From a checkpoint of a small contrastive audio-text model.
Model: 5.21M parameters, log mel input, encoder arch efficientnet_v2, encoder norm batchnorm, encoder activation relu6, encoder depths [3, 3, 3], encoder widths [24, 48, 96], text encoder width 192, text encoder layers 7, text encoder norm layernorm, text encoder activation gelu.
Training: adamw at rate 0.0014, 12200 steps, batches of 256.
Data: trained on synthesized solo parts of chorales (CocoChorales), 39062 training examples, 80.0 epochs.
Rows from block 5 of the audio encoder of a small contrastive audio-text model, named by matrix and row number. Rows with one number belong to one channel. Each number is 200 + 20 x the weight over its row's rms, rounded and kept within 0 to 999. All counts start at 0.
After each channel's rows are labels from the 100 clips, of 14848, where the channel reaches its highest value: "band" is the frequency band that holds the peak; "strongest on" is what is common among them. Only what is clearly more common there than usual is listed. The data: synthesized solo parts of chorales (CocoChorales). In brackets: how many of the 100.
# convs0: expand 5x5 conv (encoder.blocks.5.convs.0.weight, 192x48x5x5, each kernel summed), inputs 0-47
# convs1: project pointwise conv (encoder.blocks.5.convs.1.weight, 48x192x1x1, transposed), outputs 0-47

convs0.161,197,167,231,217,190,201,199,179,199,187,195,182,185,205,175,180,164,183,203,209,177,178,241,178,183,239,209,146,219,204,199,183,188,215,210,185,200,191,194,201,199,159,230,184,208,190,215,188
convs1.161,147,200,200,179,235,200,221,200,175,200,222,188,218,200,176,220,218,200,200,200,165,227,200,200,200,252,200,200,200,200,239,200,200,200,229,200,200,200,175,163,200,200,235,184,179,200,186,215
band: 0 to 250 Hz (56); 250 to 500 Hz (29)
strongest on: tuba (47); note D3 (38); note A3 (32); note G3 (27)

convs0.113,192,199,172,230,171,192,238,228,191,203,194,215,208,216,245,182,193,189,201,167,236,211,169,181,191,202,196,160,175,202,210,174,169,231,194,201,202,208,212,205,207,192,219,201,175,227,189,199
convs1.113,231,200,177,188,177,200,200,200,200,174,200,238,200,200,177,225,232,213,176,200,222,183,214,222,174,232,200,200,170,231,200,200,200,200,148,218,200,173,226,200,200,216,224,217,234,200,187,200
band: 250 to 500 Hz (86)
strongest on: note A#3 (86); note G#3 (55); note C4 (50); bassoon (35)

convs0.69,194,164,228,239,206,202,207,179,187,193,196,194,133,190,191,168,171,193,210,204,218,191,210,184,201,203,199,161,200,208,219,180,207,218,191,177,215,194,197,197,223,225,223,182,198,226,230,205
convs1.69,217,200,200,220,229,200,213,227,200,182,172,178,200,200,179,200,214,183,242,200,200,220,166,151,184,200,200,225,231,200,200,234,200,200,233,183,200,209,230,227,200,217,200,224,200,200,200,160
band: 250 to 500 Hz (81)
strongest on: note G3 (83); note A3 (52); tuba (43); note F3 (31)

convs0.180,230,196,196,195,202,206,209,212,167,212,172,217,204,199,225,167,190,201,211,188,221,212,164,146,177,216,199,212,188,191,204,229,209,207,214,174,207,209,214,203,190,162,224,165,217,207,231,229
convs1.180,200,182,263,200,253,239,200,200,200,194,183,214,200,184,200,238,200,200,200,200,216,208,184,172,200,200,200,188,228,200,200,200,200,200,200,165,216,200,200,242,158,218,200,200,200,200,171,200
band: 2000 to 4000 Hz (53)
strongest on: trombone (46); tuba (39); note G#4 (36)

convs0.184,206,185,200,227,199,166,189,179,175,216,188,212,200,203,235,198,213,213,211,223,213,198,175,173,180,201,160,180,207,236,234,170,169,202,206,166,195,208,213,213,227,208,213,178,204,188,189,237
convs1.184,200,234,209,200,200,200,184,164,200,200,235,200,200,208,269,200,200,239,200,200,218,231,200,200,231,200,176,200,163,200,200,200,186,200,200,200,200,230,223,200,219,208,200,200,177,200,200,247
band: 1000 to 2000 Hz (57); 500 to 1000 Hz (43)
strongest on: note A#3 (68); note G#3 (52); bassoon (44); note F#3 (27)

convs0.128,209,221,238,209,190,159,169,190,196,214,235,208,209,190,225,185,234,190,227,181,205,218,223,201,167,183,194,183,173,195,215,218,216,191,183,219,179,165,168,190,191,203,182,216,200,203,180,225
convs1.128,224,200,200,161,200,200,200,177,220,219,200,200,200,209,200,200,200,198,213,221,177,168,200,200,233,217,210,210,200,200,200,170,222,217,224,158,171,200,200,214,207,232,159,200,155,227,167,217
band: 250 to 500 Hz (88)
strongest on: note F3 (88); bassoon (58); note G3 (50); note A3 (32)

convs0.11,197,202,230,198,204,185,170,205,194,216,208,219,222,229,207,200,211,242,225,204,214,210,192,195,166,183,198,205,186,193,208,231,236,161,218,187,203,190,216,215,147,218,194,178,200,169,188,225
convs1.11,235,200,176,200,185,200,200,197,200,200,200,200,200,216,200,178,200,207,182,186,223,200,200,200,200,253,200,200,200,200,239,164,225,200,200,200,235,200,182,200,150,200,200,190,200,241,248,231
band: 1000 to 2000 Hz (64)
strongest on: note A#4 (56); note C5 (39); violin (33); note G#4 (32)

convs0.118,241,204,246,211,195,193,197,196,235,210,178,196,192,189,172,210,198,209,198,170,223,191,219,195,224,172,240,196,190,213,215,170,182,198,193,240,194,191,169,228,195,206,204,221,187,180,228,209
convs1.118,146,200,200,209,200,200,200,216,200,176,200,221,200,200,200,200,150,168,221,243,174,174,200,200,200,200,200,200,200,200,181,200,176,200,235,200,200,181,200,156,200,200,217,149,200,200,200,220
band: 250 to 500 Hz (65)
strongest on: note D3 (67); bassoon (64); note A3 (49); note G3 (41)

convs0.191,148,199,177,199,193,196,201,220,180,206,215,199,226,190,217,186,188,233,173,219,197,205,207,191,202,208,177,180,184,175,198,236,189,185,182,189,186,172,219,218,175,166,216,156,207,212,220,172
convs1.191,200,200,200,182,200,200,192,200,244,192,200,200,200,180,200,176,241,201,200,200,200,169,167,159,228,200,164,200,189,236,200,216,191,200,196,200,200,252,200,200,200,147,200,200,200,200,200,171
band: 500 to 1000 Hz (100)
strongest on: note D#4 (100); cello (57); note C#4 (36); note C4 (30)

convs0.1,193,203,204,207,208,215,226,186,175,202,181,186,187,215,220,184,179,194,216,213,195,184,177,154,205,219,180,190,200,204,192,188,161,216,220,164,209,175,191,174,199,161,255,189,223,221,216,204
convs1.1,191,173,188,200,200,200,172,184,179,200,175,212,200,200,200,200,231,168,193,200,222,229,200,171,200,200,179,200,200,182,179,229,200,200,186,159,228,200,167,220,200,200,228,200,173,155,229,232
band: 2000 to 4000 Hz (78)
strongest on: horn (97); note A4 (52); note A#4 (46); note B4 (33)

convs0.97,186,208,227,165,206,209,174,199,186,175,209,198,197,218,200,180,217,192,212,183,213,178,232,189,167,217,174,152,200,193,201,204,189,207,209,172,239,231,166,198,183,165,208,204,222,211,175,204
convs1.97,200,213,179,226,218,219,227,200,185,164,159,157,200,153,200,200,200,200,200,200,150,200,195,187,228,173,227,200,200,170,221,200,224,182,200,200,200,229,200,200,175,200,200,200,205,200,200,176
band: 1000 to 2000 Hz (74); 250 to 500 Hz (25)
strongest on: note D#5 (72); note F5 (45); trumpet (29); note C#5 (29)

convs0.92,222,205,216,180,203,220,201,203,188,204,187,199,203,160,185,188,203,201,211,203,210,229,204,195,216,178,201,209,186,222,190,197,229,191,173,194,196,261,230,196,215,206,149,187,215,150,193,180
convs1.92,200,200,203,222,211,200,163,200,175,200,200,173,200,209,166,200,200,251,200,200,228,200,166,200,227,200,231,200,184,200,200,200,227,171,227,200,232,200,226,221,162,183,157,200,200,200,200,188
band: 250 to 500 Hz (72)
strongest on: note C#3 (67); tuba (43); note F#3 (38); note G#3 (36)

convs0.40,204,218,217,177,164,175,201,205,166,202,164,201,233,178,221,171,214,212,188,181,209,208,210,161,205,197,200,193,140,206,228,206,173,213,210,191,200,210,215,203,188,158,213,196,193,200,202,193
convs1.40,221,200,221,148,172,167,159,236,200,200,200,200,220,221,200,240,200,200,200,200,200,137,181,200,200,230,200,200,200,200,200,172,214,200,200,200,200,200,200,200,161,200,200,200,179,200,200,213
band: 250 to 500 Hz (100)
strongest on: note D4 (100); trombone (40); note C4 (34); note E4 (30)

convs0.58,183,186,241,165,182,214,187,209,202,203,222,221,186,206,182,193,228,182,246,185,215,176,217,203,204,206,205,199,201,212,215,223,184,243,178,196,228,244,193,229,194,185,174,200,223,192,206,210
convs1.58,200,152,200,200,218,200,200,186,200,185,200,228,200,200,262,226,200,200,200,200,200,200,173,228,200,209,200,171,200,200,200,149,222,200,224,190,200,232,200,174,185,233,228,200,200,200,200,228
band: 500 to 1000 Hz (57); 1000 to 2000 Hz (43)
strongest on: note G#3 (59); note A#3 (49); trombone (30); note F#3 (29)

convs0.21,193,193,199,198,203,204,207,198,172,201,176,199,199,223,206,180,191,230,205,212,196,183,208,170,208,226,201,146,191,211,224,195,188,204,218,160,208,194,205,183,172,153,242,168,225,208,227,212
convs1.21,179,200,235,200,239,200,229,200,174,161,200,200,200,214,200,200,185,173,200,225,200,200,190,153,215,224,177,200,193,170,175,200,210,200,166,200,242,217,200,216,180,173,200,200,200,187,233,200
band: 0 to 250 Hz (99)
strongest on: violin (97); note G5 (56); note G#5 (41); note A5 (32)

convs0.78,197,206,223,199,194,179,147,206,171,247,195,205,221,192,212,176,208,223,204,217,249,222,240,234,177,164,193,188,187,203,218,200,202,192,186,199,209,191,206,214,194,200,183,189,201,173,206,198
convs1.78,217,241,200,200,180,200,200,200,167,230,213,195,200,222,192,183,200,200,200,200,251,214,237,200,200,244,163,223,200,200,200,235,200,200,200,200,183,200,200,176,243,232,200,200,176,217,200,200
band: 0 to 250 Hz (100)
strongest on: note F3 (100); cello (79); note G3 (44); note A#3 (38)

convs0.38,179,231,200,173,212,221,203,203,174,204,199,192,211,223,201,207,227,223,202,199,168,198,224,187,206,220,217,173,185,191,225,208,200,198,217,180,217,192,193,186,162,134,240,203,217,221,204,200
convs1.38,200,207,234,151,214,215,171,200,167,200,222,200,169,187,190,200,176,186,176,171,215,200,173,200,225,200,200,216,200,200,181,220,200,200,200,200,231,225,200,233,184,216,200,234,200,156,190,183
band: 250 to 500 Hz (100)
strongest on: note B3 (82); note C#4 (44); cello (41); note D4 (37)

convs0.187,195,202,218,210,186,220,232,225,202,163,174,210,207,186,176,188,192,161,175,195,181,194,193,141,186,219,193,192,204,179,196,211,159,214,232,193,204,175,206,186,199,160,215,201,190,190,202,210
convs1.187,181,230,200,172,200,186,201,200,200,254,200,200,186,150,200,175,259,200,200,200,237,200,200,200,181,185,200,242,200,222,213,200,200,200,200,200,200,200,233,223,200,224,200,200,221,214,200,210
band: 500 to 1000 Hz (92)
strongest on: note E4 (59); tuba (50); note B3 (31); note E5 (27)

convs0.34,212,216,216,185,186,232,199,234,180,206,197,196,198,171,213,224,224,193,179,213,200,206,211,189,208,199,210,206,165,198,215,232,180,171,195,194,207,180,236,204,160,136,221,197,190,213,208,186
convs1.34,200,217,200,213,200,216,221,200,200,219,200,232,153,228,211,193,262,180,182,200,200,212,200,200,200,237,176,200,188,169,200,200,200,200,218,170,222,191,218,200,175,200,238,200,231,200,220,214
band: 250 to 500 Hz (51); 1000 to 2000 Hz (49)
strongest on: note A#3 (51); bassoon (27); note G#4 (27); note F#4 (25)

convs0.62,145,210,194,214,219,202,202,180,197,203,222,194,203,197,192,160,178,169,189,226,205,214,202,204,165,201,193,193,223,228,152,209,165,196,212,193,221,189,170,208,234,204,188,210,203,202,168,210
convs1.62,200,200,200,200,200,172,240,200,200,200,200,200,212,185,200,256,221,232,200,200,200,200,178,200,200,200,200,218,231,156,200,226,200,155,213,224,172,238,165,200,200,174,222,200,200,200,200,200
band: 500 to 1000 Hz (98)
strongest on: note B3 (96); note A3 (59); cello (41); note C#4 (37)

convs0.103,212,189,187,161,212,172,224,166,181,203,178,195,204,199,232,184,181,205,179,182,226,233,179,208,220,158,205,232,183,212,188,172,212,181,190,199,199,214,190,192,220,202,156,198,216,176,213,209
convs1.103,167,200,232,200,212,200,200,200,177,200,248,189,200,200,179,203,200,200,200,174,241,200,200,200,200,166,200,185,200,200,159,218,177,212,206,216,260,200,165,200,200,221,200,241,200,200,200,192
band: 0 to 250 Hz (50); 1000 to 2000 Hz (43)
strongest on: note E3 (54); note F#3 (40); tuba (40); instrument: bassoon (32)

convs0.65,209,219,181,173,195,194,231,200,193,218,194,171,240,205,189,198,186,200,185,199,200,197,201,192,194,246,215,168,176,171,178,192,181,177,205,203,197,174,186,150,188,200,246,204,210,197,232,198
convs1.65,200,200,200,200,200,200,200,264,200,200,200,200,223,177,200,200,216,200,200,171,232,150,180,132,170,200,200,200,200,200,200,200,200,200,210,162,200,200,200,200,185,161,216,200,200,200,200,200
band: 4000 to 8000 Hz (97)
strongest on: cello (97); note A#3 (59); note G#3 (32); note B3 (26)

convs0.42,237,224,236,179,207,207,176,200,170,195,209,213,198,189,204,188,256,214,191,172,196,178,200,200,182,227,190,206,181,245,228,206,214,189,230,188,197,218,231,184,189,192,211,211,224,216,188,198
convs1.42,155,200,211,194,217,186,176,200,214,200,200,169,200,200,179,200,200,175,200,200,193,200,200,200,200,145,200,172,200,184,200,175,233,200,200,182,200,178,224,232,146,200,200,250,200,191,200,200
band: 1000 to 2000 Hz (99)
strongest on: note D#5 (43); note C#4 (43); cello (28)

convs0.165,196,193,214,218,207,164,167,189,190,224,197,234,214,258,191,197,180,232,213,222,217,199,202,212,192,208,217,205,198,192,216,184,213,168,176,173,194,197,201,212,200,198,216,200,141,191,220,193
convs1.165,224,200,200,200,200,200,223,200,238,173,248,248,178,200,229,219,200,169,263,200,186,200,218,200,176,200,200,200,222,200,177,200,200,200,200,200,200,200,200,224,200,238,188,200,200,200,222,200
band: 2000 to 4000 Hz (79)
strongest on: viola (66); note F4 (65); note D#4 (52)

convs0.52,201,208,190,233,200,233,218,191,219,177,201,211,200,218,191,208,180,191,177,195,181,218,201,161,176,176,233,181,169,206,212,203,209,199,266,223,197,219,193,228,207,213,173,189,216,193,202,222
convs1.52,173,200,218,220,157,200,183,153,185,200,200,200,200,200,200,200,200,187,243,200,200,200,241,200,200,154,200,178,191,232,200,200,200,200,200,232,167,194,200,223,191,215,200,191,178,231,221,171
band: 250 to 500 Hz (85)
strongest on: note F3 (82); note G3 (46); cello (32); tuba (31)

convs0.157,162,188,220,173,203,186,165,264,194,204,216,181,195,188,205,196,208,231,208,190,240,184,212,226,188,197,195,217,214,201,180,237,231,214,176,205,217,221,199,203,188,192,189,205,198,203,184,174
convs1.157,200,140,200,229,207,200,166,180,184,200,185,200,200,200,219,212,222,200,174,200,230,233,215,200,229,200,200,200,200,200,231,222,200,200,200,127,184,218,200,200,176,200,200,211,200,200,200,200
band: 1000 to 2000 Hz (99)
strongest on: note G4 (71); note F4 (31); note A4 (30)

convs0.172,176,218,205,183,204,167,189,195,190,204,186,171,242,216,207,205,188,236,170,198,208,183,219,217,212,180,196,181,215,151,188,207,207,189,218,195,208,153,188,197,176,208,219,206,214,241,209,181
convs1.172,200,200,235,200,167,200,200,200,200,200,234,176,229,200,175,170,187,170,222,200,242,175,200,200,243,192,226,215,200,214,205,200,200,200,200,185,200,228,222,212,200,174,155,200,200,230,200,178
band: 500 to 1000 Hz (75)
strongest on: note D#4 (66); note F4 (64); viola (27)

convs0.64,190,177,200,236,190,235,232,159,204,170,201,231,203,194,203,195,213,182,182,206,197,205,176,147,201,182,217,173,215,214,197,216,193,187,253,194,206,198,196,191,189,185,202,179,216,199,207,225
convs1.64,157,207,200,200,200,200,176,177,200,200,185,213,253,215,200,173,200,195,226,216,200,175,200,165,200,200,200,169,169,200,239,189,200,200,149,200,176,200,200,200,200,200,200,195,200,230,226,170
band: 250 to 500 Hz (81)
strongest on: note F3 (81); tuba (55); note G3 (43); note A#3 (34)

convs0.93,183,193,181,182,189,201,214,198,150,197,188,172,213,187,207,174,219,189,204,204,237,201,207,194,182,220,167,179,165,164,160,190,166,218,219,182,211,225,219,201,207,176,187,199,205,222,180,200
convs1.93,200,200,200,217,175,200,200,200,200,169,200,176,220,185,172,200,200,162,244,237,200,200,200,200,172,214,224,200,200,229,222,215,200,200,220,157,156,200,176,200,200,200,200,200,200,252,200,200
band: 500 to 1000 Hz (94)
strongest on: note G#4 (49); note F#4 (48); horn (44)

convs0.86,204,159,192,206,179,188,212,202,177,212,158,197,199,240,213,183,158,211,200,208,217,185,203,181,212,227,205,182,210,226,209,182,169,212,225,167,199,192,211,192,185,190,239,193,219,197,242,194
convs1.86,200,200,200,200,248,200,200,200,200,174,200,240,200,231,200,200,200,200,189,200,254,230,269,200,200,200,164,200,200,200,183,200,200,200,191,200,242,200,182,228,200,217,200,186,200,200,200,200
band: 2000 to 4000 Hz (95)
strongest on: tuba (95); note A#3 (79); note A3 (33); note G3 (28)

convs0.91,223,206,240,175,190,196,191,207,191,233,172,209,173,189,191,197,163,207,227,211,230,178,223,226,219,170,237,239,208,183,195,222,193,178,193,210,204,194,192,179,192,178,214,221,215,188,202,221
convs1.91,200,200,242,200,185,223,200,200,200,159,200,242,200,257,200,200,220,200,200,200,232,180,200,163,200,200,162,200,188,246,200,232,200,237,200,200,200,200,200,201,200,191,200,184,197,200,218,200
band: 0 to 250 Hz (77)
strongest on: tuba (69); note A#3 (39); note B3 (38); note B2 (28)

convs0.15,209,162,226,215,202,199,202,173,228,185,196,223,172,228,212,180,199,202,188,188,209,225,160,201,228,215,193,246,208,201,169,200,199,205,185,220,187,178,191,202,188,237,194,205,204,150,197,200
convs1.15,200,200,215,200,248,217,182,192,200,222,230,200,200,166,175,219,181,200,200,200,200,229,198,217,238,166,200,220,224,185,200,239,183,200,200,222,234,200,200,200,210,220,200,200,229,159,200,172
band: 1000 to 2000 Hz (90)
strongest on: note D4 (90); tuba (51); bassoon (40); note D3 (26)

convs0.163,205,209,174,211,172,223,214,230,219,188,210,212,201,177,171,199,208,210,201,150,176,227,200,185,188,228,202,224,189,210,203,245,170,224,197,228,190,201,214,236,196,173,191,189,202,203,197,167
convs1.163,200,168,200,222,200,240,200,200,200,197,200,252,173,200,244,200,200,200,200,173,200,200,200,200,200,200,177,188,225,166,159,200,174,200,165,200,220,200,200,200,200,200,200,200,235,200,234,235
band: 250 to 500 Hz (100)
strongest on: note A#3 (97); note G#3 (49); note C4 (43); tuba (42)

convs0.0,195,199,195,187,209,189,209,215,183,248,178,218,166,197,209,173,169,230,196,240,231,170,206,220,199,163,214,185,225,227,202,198,220,177,210,191,216,212,174,185,212,211,218,228,195,210,206,215
convs1.0,200,200,200,200,200,200,200,200,200,200,236,239,178,173,200,200,186,225,180,200,179,158,200,224,200,228,164,200,200,181,152,200,156,239,164,201,200,200,175,200,178,179,200,200,212,200,200,200
band: 500 to 1000 Hz (100)
strongest on: note B3 (100); note A3 (59); cello (55); note C#4 (45)

convs0.167,200,185,252,203,202,195,171,214,193,190,222,231,185,172,203,189,226,206,193,234,213,194,185,217,182,183,209,211,167,192,207,253,185,200,192,213,226,219,197,202,185,200,170,219,213,223,173,224
convs1.167,168,200,195,174,170,157,163,227,200,212,189,225,200,183,200,200,168,181,200,219,200,184,220,200,200,225,167,178,200,200,212,200,200,200,234,200,208,197,200,233,185,192,200,207,179,200,200,260
band: 2000 to 4000 Hz (96)
strongest on: note E5 (77); note F#5 (56); note D5 (38); trumpet (34)

convs0.144,191,185,219,196,212,197,194,233,250,156,203,203,180,204,179,234,221,221,176,195,195,168,213,203,202,201,179,185,206,202,241,196,223,214,213,216,157,207,215,222,204,223,211,204,205,231,203,184
convs1.144,200,210,200,169,214,200,200,200,237,241,200,200,185,200,200,200,200,171,175,176,200,161,185,200,217,200,200,225,226,200,177,223,175,200,228,200,200,236,156,200,211,165,200,200,200,156,200,181
band: 500 to 1000 Hz (43); 250 to 500 Hz (25)
strongest on: note C4 (44); note D5 (29); note A#3 (26)

convs0.150,174,208,156,209,189,219,222,215,196,167,230,212,185,206,185,193,186,179,193,214,181,187,182,166,179,213,196,187,227,180,185,168,171,218,240,189,221,201,206,200,191,170,223,180,208,226,186,220
convs1.150,200,200,200,200,147,168,217,193,221,171,200,200,200,200,200,200,251,146,200,200,200,200,200,200,200,200,227,219,213,200,200,232,174,200,200,200,200,200,200,221,203,200,217,251,200,209,158,200
band: 500 to 1000 Hz (75)
strongest on: tuba (58); note A#3 (41); note E4 (25)

convs0.24,206,187,228,220,179,193,186,226,199,172,234,215,234,188,208,213,240,222,210,199,177,225,199,167,184,193,218,206,165,196,204,222,220,211,230,213,201,203,220,231,157,199,182,184,213,192,188,216
convs1.24,200,200,221,170,200,236,200,238,200,222,200,222,200,215,200,220,179,189,212,200,179,200,203,224,200,227,151,200,222,191,221,200,174,167,200,221,200,221,227,230,200,237,195,200,243,200,200,200
band: 250 to 500 Hz (95)
strongest on: note A#3 (39); note B3 (33); note A3 (32); note C4 (29)

convs0.133,194,209,184,185,202,200,218,202,194,236,217,200,227,227,232,175,201,201,173,208,205,215,212,202,204,179,204,153,227,195,205,160,230,180,178,182,201,187,184,177,164,209,229,191,205,208,242,210
convs1.133,200,200,200,200,184,200,200,200,210,200,200,200,200,226,200,200,152,200,200,200,242,200,227,171,200,244,175,152,200,200,200,200,200,200,200,238,155,200,200,189,200,188,199,235,169,200,198,158
band: 0 to 250 Hz (59); 500 to 1000 Hz (39)
strongest on: note B2 (50); cello (47); note C#3 (46); note F#3 (45)

convs0.155,180,224,203,237,177,210,224,197,197,206,187,183,194,197,251,206,194,166,224,221,190,224,189,144,191,213,191,211,192,200,201,216,194,185,222,205,184,206,188,216,227,157,229,196,196,186,196,217
convs1.155,200,200,175,200,202,236,200,200,200,200,200,200,163,141,162,200,200,200,200,200,200,200,200,200,200,171,159,200,200,200,188,257,200,200,200,200,200,239,178,200,187,200,200,180,200,200,245,222
band: 2000 to 4000 Hz (53)
strongest on: note A4 (27); note B4 (27)

convs0.23,205,189,198,181,184,186,206,198,165,213,170,182,255,193,216,190,208,220,195,205,161,248,181,194,215,195,195,206,166,185,214,190,169,175,211,160,176,185,217,204,189,186,202,187,198,202,215,182
convs1.23,200,212,250,200,200,181,224,241,200,179,200,200,200,200,200,226,200,200,200,179,230,214,177,189,200,190,185,234,200,157,225,200,191,145,200,200,212,211,222,225,200,200,229,235,200,200,200,200
band: 500 to 1000 Hz (71)
strongest on: note E4 (51); note D4 (30)

convs0.177,191,211,202,201,202,190,235,212,182,211,178,205,212,214,213,168,194,196,183,235,208,161,198,181,202,191,185,154,217,204,205,178,157,200,228,172,214,202,203,169,187,174,242,198,214,214,224,210
convs1.177,250,200,200,178,170,151,200,200,200,200,200,200,226,200,200,200,218,165,162,210,231,180,216,186,200,217,181,200,199,200,200,200,200,229,200,200,242,174,187,200,172,239,200,200,215,173,200,200
band: 250 to 500 Hz (96)
strongest on: note D#5 (93); violin (91); note C#5 (36); note F5 (34)

convs0.114,218,184,196,166,194,174,177,200,160,231,171,182,224,181,213,206,222,206,226,236,228,181,201,204,216,233,162,214,181,197,177,196,173,202,209,176,189,235,215,211,197,197,188,208,203,201,198,180
convs1.114,200,196,236,232,161,200,183,188,166,163,188,200,231,229,188,200,200,173,222,241,170,200,199,200,182,236,216,185,200,200,220,200,200,200,200,170,188,200,200,200,200,183,213,155,200,217,200,208
band: 500 to 1000 Hz (80)
strongest on: note F#4 (52); note C#4 (40); note E4 (28); note G#4 (27)

convs0.120,225,199,204,217,191,206,192,201,184,171,204,195,200,179,232,208,199,198,197,180,216,204,158,136,176,193,209,218,157,203,226,228,207,205,204,202,234,206,210,198,187,160,205,176,202,226,200,206
convs1.120,172,258,200,208,200,200,200,179,183,200,228,200,240,200,200,167,241,170,200,174,200,200,200,163,200,200,200,200,170,200,200,200,217,209,157,200,221,200,229,233,190,200,200,176,200,200,200,185
band: 250 to 500 Hz (70)
strongest on: note F#3 (66); note G#3 (48); cello (39); instrument: tuba (35)